From a checkpoint of a small self-supervised image encoder.
Model: 48-pixel images, arch convnext, norm layernorm, moe soft, patch size [8, 8], layers 10.
Training: normuon at rate 0.0018, 12300 steps, batches of 512.
Data: trained on capsule endoscopy frames (Kvasir-Capsule), 149.1 epochs.
Rows from block 5 of a small self-supervised image encoder, named by matrix and row number. Rows with one number within an expert belong to one neuron, the router's apart. Each number is 128 + 24 x the weight over its row's rms, rounded and kept within 0 to 255. All counts start at 0. Numbers have three digits each. After the name is the row's rms in percent of the matrix's.
Before each expert's rows are labels from the 100 images, of 14848, where the router gives the expert most weight on average: "peak at" is the part of the image that holds the peak. Only what is clearly more common there than usual is listed. The data: capsule endoscopy frames (Kvasir-Capsule).
# router: slot weights (model.blocks.5.mlp.router.weight, 4x320, trained with AdamW), inputs 160-319
# up: expert up (model.blocks.5.mlp.up, 4x160x320), inputs 160-319
# down: expert down (model.blocks.5.mlp.down, 4x320x160, transposed), outputs 160-319

# expert 0
peak at: centre
router.0 097:125114081127136126141120135125137139142118132144146143105131123104102092187114118111082120151108089126185106133078111106137160131152132125119092124113119137121125118111167122141116172080111143108123166149142120109140143119177096136171162114110065140103130154173145119149133145129068133123131123183108124073205107157165136145130132133140095123132122166100155136087112119124092144122137157126146149129132122181091137152137112152124151102161169075114072142122159118108116140150115087
up.14 085:146147121147103159128118136135127132136126125154155114161125153112149112100123135167145133081111133143105130108159112153136113121119095132133072136130193158157100124128137115162150094115093125174113113135143116127099103134175151119095109114137144121104126156148170150142131145163151102151128124082148156118103110105147105105136121118124189140143137099143134137113153143110103132143101121125126117130139132123143124153133091127131132137104120139084117131141064180131146108145155162
down.14 085:108123134154141151151140094151171104175142118112130119134092095158098147151153127112140179125105145113160095160122112108094108174105130132153156156119132107139184144129151069095130119107169127093107104144131164142145165119142146139070128132100143130133148110105066113137093158178101100113145116162133115102114137111076138089132101130144161097129102148157131123153130097117105142152159105126135136114183143127089116146122164164117092143126098127097121134122102059096145119129098126
up.15 095:124095095123141124148093120119187104105100152129120114114127117117149113123133100138156122132083082150125082074155126131155123139107126092170147111093126124108174125133171117135157130130156123131114144111147089085131146168144122184147161144157105134086117115125163134136113113162162176090130142092130135092144173152111125091117123108146170080144124109128127157171144128120125168139134159121093136131151117136135117143146170086095122132130121100161099106110138137133122140156112152
down.15 096:121121124110147122144149127133098114148100092148154112156122115131131108119125095157142080117093130123119124149083115121119116122124108128132185165112131194142132135101124157107130115126119160150151165117118138110104108146148106155104139114121137148103130138168102160137112079110129156154115113133096175113116196119127095128120139133131168130120153113102136185122149095119137155125143149117163144120163108160128126129088117109161140127136140204128137082117141081113092175138114139
up.16 100:113146108118064145124091157145094116105144121167146097142108155114104100138109137161162121104141101115110125129107156078146135149121096155130129121157135137151137123108106129104133113105131147102131133121193097137115157094132131154159126153156120114167112116142151129113147193140148156121132112174116081159130095118146128161111120134157102119124141123145118113125125137073147130115166146112160073150127113116121136111115097183134109120128131159142076149129104105135125125153133180
down.16 098:086114140150147115149122095129151151117181134139156129103106097145073115137128126147128132132093165109105145102128133122142132144096120156085131113105110113159160142130148164197124088162136138115143120104100153120085169105150154153092131116106187153155095080177098136161153150130182072103129146106139173173094154140096131145085099156134132135113128113152121131112094118096136085133131125132136115156092106128106134136149133159124125148136144109105109101157151123098127099106107136
up.17 098:119175118119085170105146151145162133086162101161100131144115164117109112097157128123122126160128104128124132125160134159142092053151142118188132137125145130134166158146101157126129127170129168127112118138144129130156124114092110171134127121142096130116146124149138159176108115137131156130095105124109126126096081174144137147164090101145093124122111156117120124121107169140112119149109133131138154168105101134144100089102108150131131166154103151126137158135143126151093178124120103
down.17 094:132158135106163141117118120140099115135104143137132126144087154151131151148203131118147133115119119143110080115102099148134147120133137125147197145128113077104196106162153141125113112137138168133126102143121136122128165117138128131112096142184134046111126086161141146102096107127135186109070125147136117133123120148100131140146128120079111133157164154136156099093135103129146127151101136145099096147117161132135107149093126166151172113144112070159130148136131108158134111150174088

# expert 3
peak at: centre
router.3 110:116119097127124127170134124116139121139124121115189124124118147122136104182090154137117156147137096117161122123112124116109156114089128108146129126123114113162105160124125141153127129079109128151107166112127108160153139121163104172177144123167120120114151144154135080126108119123118122121118184152126112061179149092131135098140121130099098123168115134111142153182114110116106147136142158120115174155118121148100144139131094130135123079112142163129130113142114165097129126152121131
up.14 099:129132119129145150141159104139110141131144148173134114110109160118129144113138154117187149133148101140109138130130146170112099104130134117116158135135167107114130070134121120132116151135147120116126121093153123114140124156092118092133129143165119123124147171156155147108113101126096123127109103110114167155096148125122133110091127156127095080140117102109193145157140141115141108142139134111168128149122128127108118103154131144146077114148107120135124093150178113141114090091155128
down.14 095:143119154129148088112120185148181108168158113133115137152144133122149136110132101114140126142105124113130113156127155138098125125149134092103110164149109135176125093098143159154132150106106109131112123149086151115154152082139190093132109143161115157150103163080140137151134157101104158096159133087137109107151109126130143161132146084112115156167111153089115108146113104126085110123172132097102124113140100164122152126102140151105083099137109114111095113162110128127132126134176134
up.15 092:144137098140131151178149148129112144124154098126120110109127111128130107105094100141149085136140092158112124166107081103143137134142143159099159119159131157091133142128161091149085165164148138126128112146151155109112150098127103123183175117150109132150160132135110117131136139120091127155087146135141095116112133088157095119155113103111169169164110177105152121098125112132121145130146122113132142109104115132098117134156125133118178181141148101143140128065134129100110175106127145
down.15 098:119133171174152136155118131144110112113154117091150139119184152100167131118141126135129126114108149149141145149131137137108134113110125140134096164128138104157105066132102153090137127051141172054145103147098125153059123142106119129117094127133108126126149138138124171108114113083117161143131149120111131143094134133150127141084139111073095118146138162117128194117123140143108095101100144130157116133158122116127127117128166162169188107127088105093132118122123151100126113115104098
up.16 099:164120130112155095169138109122110120113131111105146125118141153122110113155152124127101152122124101116099102119145134103145117119130164140099109105096093171131121160137134136129127131097121120148122157143146138136113202119133120139101136120136091210127123095099105107171144140124114174088158082129134105128136138136093159109111136131132092171134160148107185107121131135136166115112094109140138111133138089129126094170121135129114122060130103151111149162096133133152091171112133162
down.16 098:134128137114135142114135133163119140116138155151119080146142136166115128114122150140119125115149145140101144119074097140122133127140097145153191114129136118086133109120145103145151159106135127102099143121119131130150117155156100169109129137093119090138136141120140131132133128135164135141135083147110113135150153123115117095155116153120112100109170155139123126118147119121135127127127102164130087114142163077151169105109127135153112168119134107140157142144093100122112089126159134
up.17 104:142092110184135141114115136139125158124146132179100156108111135128098165105076108120159118082169144135133123147137126099145109133143088094090126093143110104147111103135149121116135119160125129150169100108124168119153128084104136048131116139104117141112140145138107162131135170118130134156164156151144119145131145140133143160142112126134091104126139160107185113132140107126153129175135152151107152119146118137121136128130121153114116169111159113107136128151159164143109099123088106
down.17 101:147144131123101101124151127141131137101132121109155143143130110103102103117155150130160115099165118121087145155104152099152145155136123116151153107145118113104152124154136133097160125089132089182094091115150150086116096115098177124081127119144118131137157135125105118139134138161142136089103126183121119120130160133139138083090114113106167112150158100130110157125128116118097114163122146131132135116145116129172105158153106129177158132073135132102141156121132125080123113119166112

# expert 2
peak at: middle left
router.2 097:123191096160154125115180145144112125121129123089150113110101150124128091172123109104106146130126152148170137134082099165158136124122120114146095124115175127148126140140091173143140179067092197152118128084179146107169104156156136130149147114142096122107082131164176152131102123125108145092116095167112167089149148160108121146124121160132092139120122114149159106101127133090081154156132192124132084154148094182141150157141118101136103098128127092144125131141152124136137128127103121
up.14 086:127102134144169086101125137145132108140128142130123157089162128135094190101115122120115128117141093113139114150103192100117146136116145182137113151142113177143128132163071132121088135140124103140135103079149135119160111138115103106164109132131114152095127127086139126116170137140126123085117133091096120119130151126150156110060130085118112139116127118115117127157161141108097117175157146089133103111111099151140103159124126143149187156116167141151126110152188103125103141184140157
down.14 092:100150090095125119158136081123157088116111127131140134107093102150150089120169117133078125071101106113140149120130106106128176117124125132166115168121100130102130141123132136147115144156112164143156104152155140149129150078126132132142124157121111122092090074192140123182165136103114107087109141105161144108172102122088099140167134124132146144149104174101151128128114120193130150132150088159143105113165108146102121129180127149107158146142114135138144133102135136149134150129120104
up.15 098:118135155152089127147107123133151128158102130162126109129092153161127104106159121101100113122137125124124136123109154141122119120159137111078089161119111157083117129129148147119075120123151164120124093139135096134129114122157139113106155145091133142101138147122099119122103158148132132143158120081143128129147149043196121122123119147139123123109152133122113148165123146131120149110088153108136166113096100110113112158128094179142137134105091099108091129115158106116105117129119162
down.15 095:101110164121140140076117134080132107122131124151099115108090157139148141149098128174117091101134145139141138102152128168139116138142143068103108112100104124094160167139095115105116109133113133155152140136142095080079125165131106164148137111139138145134158185178146151130164160125161155091115093097158149138161126143184137127184117111109102117135147137142145149142105101100129134125110101128156145144104113144114124155115090146133142193119117147125110099153176144167105122148145104
up.16 097:131122094106121115135141115141149171157164171082128177109104096113147124129116136111113115119106121126110121150149136115147103192131151149144108128088123159192112116135119180153139126160119083144154103107126151114113130149117099158164121182092147158123155125139127115131122120117138083087126119141105135103137147115099141097116135109132101145127164142130092102115131122122112113121168130136141141096120135137145129102087107128102164132148152106126149092119125116186093090127126131
down.16 099:128097124151145173118094131146168137154096125084114102158140126163168138143134132158144156133142134093145107146135124145167103136154134125140140144123166078103133109115149163171165095133068146149153147081148125134100149139110085093158135162100170137094127116134134154117097128136162129115138136164162120111109121162073158155105133141111127076148173113139164166154136134140139150109124121128140132142152141100114126124146065143147134116139119081166114081139110131135134104094087119
up.17 096:122182111171114101168151135157110110118149133075096126124113137158185099192141180138158111127102137148115119143109117104123164090111148139135132120135099151141143092141122105119131159119170127110135096093116134136116132125144115156147149088086160153143113152140125123120068094148158167106128118108142135118141105138112157125118177091130123133121117146094108155089107111150076102168127115151116122155101125119097100135134192096114146132198128122143118129141162142100115084099143132
down.17 096:131135152122110119087142131118145128108079150105156104119119132076154148124067131087132137149076141139147145123131118107125085152140140141138114152156126150158113171104118134114135147131153121159168172113152151119131110114094174124064129050125112129110118100126124132133133099139122096128155126087136078099124166098119076154084112149119112142191163113159135137095108151163121118110123144112158114130109085143139129145124128130102113102101107186147083135123096116101117113095145140

# expert 1
peak at: middle left
router.1 094:119169117096129157083091101117134093168147116137135103149132089136130127155089144109148162121142117146142094154114135149155117119128130124123146117130156158140143147118131117158107135088142116140090143104133154163138148163139113157157132083157118131121136147130139127126121106128069104108147147100117095100129125063122122122139137157106132165096126141093132135122081118125053113123133137103125151180108091138154147160118106098117118124126196147125098112152157131112120120115116168
up.14 111:117114132144108093123131124124179154092130142124109107123123156169132100111152087112139143129083146158096139132158127125112102116154123082151126110131104095106119129117127136136202126134145150104164135084118152132167118155159104132137152100126173105147105158128082144181135150111171112168131135141130086121135052208122107113136125147144133114112136131166129137133137146117140086106108106127163151103158122151127165136104135109083098133124105109129102152128131101130106128120134111
down.14 100:125127117123106117127114121131148113145151146100114154136127124132145120126102133153085102141142188139152140103084130122096132102135180150134099106136163113126115159100110158177126120119145156127163116135142149124106100103077153150062124178138106138116094116105111057111151145134144097126116112155111118137137143142124160101121130101149117136196142162117135116105113130107115116101174145094107110145103124119138126108112131139157138179131152111123122153109134139110154112194149129
up.15 092:109137126161132101189158134131150107153137146095169106117105165165108072146155116150106160178167089142161134132125093096116084105148162112119158117105129109079117116147150123142129107098137098133114130132149128154146095132154127134076114172112134122117112099144152138125155118134125153148140103108088148087195128152129132103138117157136145088119134172104141110112143100100140093114154116143129091078119130141114155135131142172108164149120143146112110104090136152133129156079135152
down.15 091:160157151141104131160145113113072128113131142147089137153156149132162163126135082154115089154146126168187131129116121137138109113162125128129149110140167123152124130134147105139092160140116184094104131164135137125066089144138133162086131121108135136168095133107140126104137126124132123125141072142143094185151129138145133137104147084113109091132104136124172135174148157140163183126106129132165117123125096153143131097120137126150154145129137147174155135107115128112141127158135101
up.16 109:152137130159140166127158108153132127109126136106126140144103076082114130157167103130110125086128151107139106145098159132150092112174137102100137116142099151131118169144115109135150130155111086096149141158146070126150159116145158143085107105153125133114098114139118098120136144125153134116130153157147137126164160129087123071147170112116140121135124159130132107134117123123162139132113069124126110108122148139130168137152170077085130102085083124133171130111076134127118150125102078
down.16 116:159124141128176171074131139094129117129148144094095106131102111100193196114147146061106127104114173153119152135156130156118115113109114140171144154130103147122120132098127175151166116158140122132136117123121120149113088150128114120119140116111148113124120102174158099147113141128135160109112128120135160101157105109185143171160131090122066121141088109113112141125132123122127135130106159156124095127138098132167182134121145092103172130160163093090121155117123117121076119091112142
up.17 107:156079138126149146161077118166105174114084122133151113104120121122110122160133124157133120191118164132098136124151178130113136152121094110153155149146146123178102138101124110127154088113121141166136164092120121149161166106105141115122123151124078145095136152124128143114138158130157131154106109152133105149155148073099118175082108141158100182137135104169108119121132088131060132113141121114134125134137138119169112143103109163159066123115151108117104126137109183134137131129105092
down.17 128:120085125132100129136130171112124157123190142144148094121111087125116106130142141169150143109134119144099122134162139118172121114153112137117146118174119093114147140158124111153084081127126125098149148133135100157144137136147166154110120128147132115146155189103087118128120131124095103160148109134180144118067133144140114155116184131152157108114124111119170149137144104168188124147126174166154138131124110096140152137109124120094132113125132117104135136117126091084118130098117158