Weights of a small self-supervised image encoder.
Training: normuon at rate 0.0018, 12300 steps, batches of 512.
Data: trained on capsule endoscopy frames (Kvasir-Capsule), 42238 training examples, 149.1 epochs.
Rows from block 3 of a small self-supervised image encoder, named by matrix and row number. Rows with one number within an expert belong to one neuron, the router's apart. Each number is 500 + 25 x the weight over its row's rms, rounded and kept within 0 to 999. All counts start at 0. Numbers have three digits each. After the name is the row's rms in percent of the matrix's.
Before each expert's rows are labels from the 100 images, of 14848, where the router gives the expert most weight on average: "peak at" is the part of the image that holds the peak. Only what is clearly more common there than usual is listed. The data: capsule endoscopy frames (Kvasir-Capsule).
# router: slot weights (model.blocks.3.mlp.router.weight, 4x320, trained with AdamW), inputs 107-213
# up: expert up (model.blocks.3.mlp.up, 4x160x320), inputs 107-213
# down: expert down (model.blocks.3.mlp.down, 4x320x160, transposed), outputs 107-213

# expert 2
peak at: centre
router.2 095:522503522499498505515518503508497499581465518517547445477492485476481498479542527530475505533493505450477514519498492508487495473497471539524524486495512534517503458440538474502481526538499531535462496502495525501511494505483498567462518564526522508489496488498440519533556497490502447521522492499527507489517532490512492
up.0 094:520481501515530490489522487472494484497489446535517495529554520471498445478493498464521481482490536490490488513527494497508504504545475489491512463470538499529492465483505523445484532509522451534460529483531530524476508511492542521511494494498531488490525489512474485485522499507510519490527495527527507470487510531492528
down.0 092:522525485479526481494509524490543477487525535520488481502486478456504524490506528497525522481484466511480520534519542505491491520540548427504462497488528485481531485551459471494459480428481487510481481494494521474537496497538486520515499504503489500528498528486489468488530531530499518467498495501512516491459466505493509
up.1 102:500507473492478515481485494469481491508504496471502504520493520487571488480521480539509545491515551505479521478445458502483484531454488515488485490490526539498510524467475503461501506545501506483501505533519510456518468493485452536484521463472462462484519532492509491502474507451505526509463515493491481518497458493475469
down.1 103:473508496530483533492483485531497453508508489496514500465506524526485479498511515501482456467483502480440494516451526526508451505494481526521491520514518498494484498478503494503477449485515517510476488522455466497492464545492508484479503497462517481508486511484474474478463496522469497522512527482480516490502550487490512
up.2 091:510504461511531478517544542524511507494505526517458483474472530482513518513494525509487496542522552489477512493493536483476511545462492465503490487478495480505487496508478462483462500489539520513503523526491504493509518468513520546515476467506532468511509468511509517512498536554469571510545472498493541512517489451522513
down.2 084:489535475527515486442476459478487515494483524500478458465467523488514513543509487516497507467480564541455485516532490499457546520517518528527491507485519512500501488512499488488501454484512516487490465499517462484510503488493514460456524491496508480500480493537494514506526551505501558495485424473522543460463469522538527
up.3 091:505503481469551489528485559515495511497496485515524511503490501491508501484481526479496490524515499537518494532491479524504495473505498510507509461522484541478502538473473493486499518520497552516427546493502501517476517528470506519511499467496524469478505467540515528531514487493522528500540533535517497497499465482458528
down.3 090:497491529538504471454468500498527496499544513500501486511534488518511490506485467553522535497484502546501472489511468490492478451544538469529493532488534476475493454526545480514481480518506529497499507478452485469510482522486524556469494483458487462488503486453504493513535520525499480498441513518504477478530557526550523
up.4 096:527486503514521484520521547495485490537484521506516482503546467466462524510460518507494487493459496485522460511502496504485473537499481509502508489461539498479489485516523498511551536516494551515477461480483514543455486509476518506492451487476469489516505482509495504539511499470547530531482513480493501499513462554490495
down.4 095:535507494475495511469480559485499465471531485502535487503525521494524510475547499473491553462486510521460514488470461467505521514519505491504514474517510522496491507495477532531472531482499505457527506478536531490489489480558444463489465499504519496483447510497529505545539493522496497522478498510502479604519488500496493
up.5 095:453486528491482522467459520486529491500452522520505519500538453515521486490546503493479486469537512518470509439513505500495510488499485571476520469563475481502504533520487474479521527510497530490486498521487488498520509513489535530483464519533463526483544475483473504512520474468481464489536445555479493526514498529472511
down.5 096:485529528523560491506525497565475468525480472499519475487530521484526450504460482481500466497510469527473514466529460511490539528489530515443516484475479494485520527519509498512483496525515520496477466471497484512472501521493510502516449514548532504499455526510503502554538496534494486503511497538529490471502501497553477

# expert 3
peak at: centre; middle right
router.3 087:497495564498490494522490534462489502450466529508539481492474496486513478483537562489485507505551500465480523469519504533475503476511481500533505490508513529502492447486522490517506525511523552517494507499504532482513527505498541566452520544517564500476482509491458524524510498488509478525542500502482510517491518503505509
up.0 099:513495523519507523486526524490501531555522474516501527494515485502472489459531482526500489521503467485497465543537528480488467544469477531491486507476506519486518456524503473527507457477492504512463542542482500515525531474428469483515477470434483479513460544500531508500501510507510501556470523463478503537529534470510487
down.0 092:477458488507529499532528516488529473495499512487473479448477550512500474505505552428474467504499492486468495525500521545469523510519499471524493481477488505503475546464499446463536510513545513536520509497469535539529465485464509577469480528526499476490447547528484469492509510494482522507521518491528488524499494512493486
up.1 096:498507493502465511482477544503525490501491490514484529488531494489537466478504504428534486540503487506492496515562574514499525508495530494496525531493499488495472495512521522522500475500521513500467496489464484489523519492522477524511458483504523502511481491507541500494497473437492501483532442513481544507520519473477558
down.1 086:474481470496499494501510519490500490496486461510524505509476560514512445500480496456534514531495522529488492503498455481502507490523480451544463506491484485504501467465522486530500501524509505497539517505545487487524470505460526518528508502493485522500486511548466486487519522512510497464488502505533518495472524525502473
up.2 092:484498551506468501480487561481513492535491510490493477562537488481473477510481510519511501465431508502452501508521487511491453546497503466487495524503471493501538466531495471528532522496473474482502533474526536497482493481498496515494521492483542483540497489510518503499496502517499491467482540507478470522477466539505523
down.2 088:479477476523530466487512488535520502505515467485508545518535462495466495497497506519487566529544466479504493528496501489502514525509523517491501486489579461474470510497483497458506499496514462500524473460446468492470510517523463461561482529465528472509499463500474486505538477486469497481489490530453490503521474509550510
up.3 111:516519498483500513513422488536521535489487491518458468488516511521508510486476516527488523518465503508545504528546513503518533525469482517494501524468511520527542528520512512542473511436531516481471473484467514528507494488498452446488479505507475506513502475512522505554491493545534513455543492480484572489505498454502501
down.3 110:500528464466505503531421487512492505502526532527488476495499539450456489544514477482500475485460460510563455497522534473474491516479470492533483533496486495436494496471500523456511541470504494497505459507520518528519468513532485505462523499507520513502500499476476512507498548536464501499507462519488518502506507480482534
up.4 201:479495490525533493497502504467509498461502506498506509485485488586533470485500519460508494474544512513484511489478509486490518565497532535488499523509536513493492492485498565508537485454497473494496504469505491455488499506514478586457482507524522515501453482480515482509532533506513475476554501440491474516496509501487521
down.4 176:460512515503502479489504505532501525573499497480507519511467509488520520482533534518450479544506519493510487506484464508507519524522514436513536540444546544530512505541480501509463487505480494469461487547529519481471515452536495540505469506460519510503488534484496507485506537506532534448542491553474499515484514518471496
up.5 091:486497518510477543501522562500501486510498474495483531463485473481500529540520484507497508504471459518473499493449499510482483546473477487491475524520531504503521549545506511520508454503493414497485526479492475548533515523443495517488486522498475493496519482522417499510493543498517465518496501535476539443479503491479503
down.5 081:522527513463497485505492452464523503509499507509460473540532522506522473482517541538452525476496481542489539512547499507458486489467490471488489529526491496517491459499490474507557532457493412548470495499457491493475498486503481472503492527534469493534517521498556480503491452469523473501495532520506493528518467483497521

# expert 0
peak at: centre
router.0 099:522473507485479505523523530485520494490479496513488512468476531498532511497499557541523484536538443481519528471498504499492485505504474486506535511502516509521477467524533494538510460477499561509484490463514504473533474536510484473452508566501543478463475462502451504479595509510512480474510492532516496510543470456507498
up.0 104:518511524493486494507539480522520464485507485520491530553536462509477466496478502501466511504431444488492508480485499487499542506540514516497494484527496467512516505483535466507494506523517505503478504505520522518511527548506524488461483511442473481502484427469477456511505464511517493521470470475488532533499485490490495
down.0 097:492485506531495518535498513507483544492480506496494506475534490454524502506464470478496515531500493505457488445492512502497541454463487537520493503510540534524470509521504490527518492527483516523552509435469462496471496509498533505549544522482494518481478523514578550497472485523492497476530479504496516491495479506542496
up.1 136:505477502498510497508511502484512523487495507510531471530515456530509539477483527496503487529511486558451508480480470515484538494473460478524481501491490501497466453440490469450523466543516523517492501475453488485521496515534447529501485497486511505532515456546499486524502484522506529479547494461499479518452489500513526
down.1 154:565510490494492522497453486536507523501460505496496488488559524493521516494523470543522527455527546492467531475483474531491459529521458508484545540506512504544505494445498512508503485502511528487509492500507522500511532499545494523514478482495518535510501499508510554525527497472497465505513517503526474460503488552516446
up.2 094:471499515505498478460500448525471530468464494519479513507518486513509505490519505488513495510462544494492525506505507497504483529435526492470496504509466494548480516495499447466481528505486476506488511478505494504514520530481493507476530516416482447516470519516512495534470524502482500510475519499496502512473492473519549
down.2 089:487475518486516545481532546542502512469518540531468492522509496515526481543513504485456504499476547481491476510477501487514471472473527526471497508549494476478478478492454513531506531502516516498512447502475498464493515466487501491522486488507468457457509504534503477497451505493463472460514506509472499489514478491522471
up.3 097:510506473508520523492501521509482523507504484539496528515520467476485489491536504492500501502512463516512505513513493519481499533462508473522479509454531499518505491495513550469476523524482441515571459494468505520483531486474508474469489495570469488498496471497491492549532536478502565519490522524494469507473529506512517
down.3 094:518464498514494471508525509508513500519491497564468561514531545549474490490441480517495479501506491559491529510518509474504454492473472491509515473460491457524509554507537526513516476474483517504477520514470484505498506487535491501509506504494520522502475526488413516527484467503541511530498517504519528503500484503496500
up.4 094:511500503517563497496532473534526468512488503552509494493496471523486518473497569504523445496506527513506474515488493533498500547496496477502510499493500466507477523509494492537494514470490543505509502489457510455525528535458501506531477479495518442472532501477449514527476548518508492532449456434514512490499530519507459
down.4 096:486459523483502493491462489490488484531524517502490532510517491504468467507510454494465503506469506496429500488513472504467483486445486492519493489540496491508512507530490519465519451495513510530501501521457506509445509496482507469484458494501494529502494482505517522478489508529448463443512511449528531492490472563462516
up.5 098:484523439497467511514488509484499474473524507508512519507521535474505481506520459582494460462510516488490480493513556488480493544517477441496509482510524502484516483455493523456500519493528492500496511492553488509476512505495512464484512487509511463481506532504472495491533456473532495483486516510507459495524429505500520
down.5 090:503475499522495508472492484494494533483519476486463457486517524483523493513496458500520473519489525511482499500486523526518502454505479526495510518514506477474526513487526458528495490487529502544455500507522512476456524458518476513485500512505505483493476526515520507497502522443473480526533534475501435533473480469493527

# expert 1
peak at: top centre; centre
router.1 117:505497524487514495508490529518499462525481499519516465516482482449501497463521525555488475523513467499488522505483457503487494485508450544506502498512517534496487419504511507491478491516547563497488519512486488471527466520503510505454488506541555492487499493529458542510534467485476494491521501512510518495505557512511502
up.0 100:494506553517514524495520501496513489500532468479557477528490520497472497473516494472453483462476486450472503481512490499480471495465438537524492515538467511472502530535460479470517468512480482527502539509514507476510505548506513537499495510473510566478523496484484481483499522495500492484526500480491428494470501536498449
down.0 091:523507513531502507515513490528511515482508456514463501502498476499544545493513512510526501492540490494521508453480485531500491502522452508515491509519491473513544499543524506492505541522508507490470510479485472505465485491454439495504519532483465502491445463517520481500492518478477497532411506484518463527527493475486532
up.1 116:474494444454495474469517461465490500549477514540480557521500489494517489547543500545514505502535520517503494515521523488490444541467494532501502524485479488531519507467550521494513549532509485524486508480499503450509535539505504498511523542497536548498482516513507476497516521487507511479499510467503471501529501464499500
down.1 107:507479506515465476509534492571498526472503527497506515476513468476509523440426493484508491484501485520475520532471467479491518506494457520496488469490503507548522529508545522489505491483482517494493512504485500548543491555473548477504503501468487507531509511463461524481494506512479479484501514528494496541467515518509483
up.2 100:502495470501519485492509511507505466447503518465492464488482492498534478489502527516480512498521521503447499489489504502489456496494504506506476536473504512541489514527500445471481497533509489498483545503521503525451451450560481506449526498523502473488500481488493517500496463500479474496503519466500522529472509540516505
down.2 096:501507484457489496520495512482475481508507470527479519521543539463508498532504494524496474480534508484468499504498460482451499488533492478505527501493473522499496461495523496477514497500556474528501502498549465488507500476508490465494505500515515485492533503476530527546532508491470453490553498493487475477513458493523486
up.3 109:529499486492519481504515513509505526503500486512490528509492511530479493462503496413499425521551495516506515495485493496501524442472492444525492502505506498537511524529525462500498504501481491519500511529509517474553524506516484533456523458536516506485506500527507486469500477496496511510477492477521523498543455483501463
down.3 107:453476547500486490544561458497517532442527491538451468494525489463465460533505505503482523517484531520498512467503511507545498507502484474505501540508484477530506510529497513483496510532518491520484500517506507506546484530485573492465529515505466503532563508504455463492535532510507521485509473498501502504492465500467481
up.4 093:504487474507486495508536503520480517474527515517479490498495511547524480487508525470518516481531506476463508508471511476513447470524516448512522484480528526532494512487518491551464472492521516499482489509468502458487508525468523542510493503466489518482500479491477478496522524483490510495516486472495501498470517502509484
down.4 092:477534509515472523528542539485442527501495496508518486506516510488487503503535479474453504520514523496507492479501542500541497481506502524511503514507531533479473461465485523481470520510514514459501483525460515499501533509485444506464545516497486493507489471537500527482492530533459508548514515451509467483489483498461489
up.5 092:526497492503475505502479524517523568427503480511492449490468511499514495429455463445507477481521454499499525503502457504512479509439466534482510488513485518532509487485526522491482470489531541437500487527490500536456498449480492453477472506511458493503506501530511507457513475514508515491487482523511523487467473511471507
down.5 084:453540487501513566473526510497526521471487534496555554465472513482479524490516487472539525493440495457482479484526513487546488510497511542510530458538491464465522496503495488521502483519489517484518557482486483472507487528499480491501460497451462504486538522509490424504486500584527523489510513489518512511508525508477470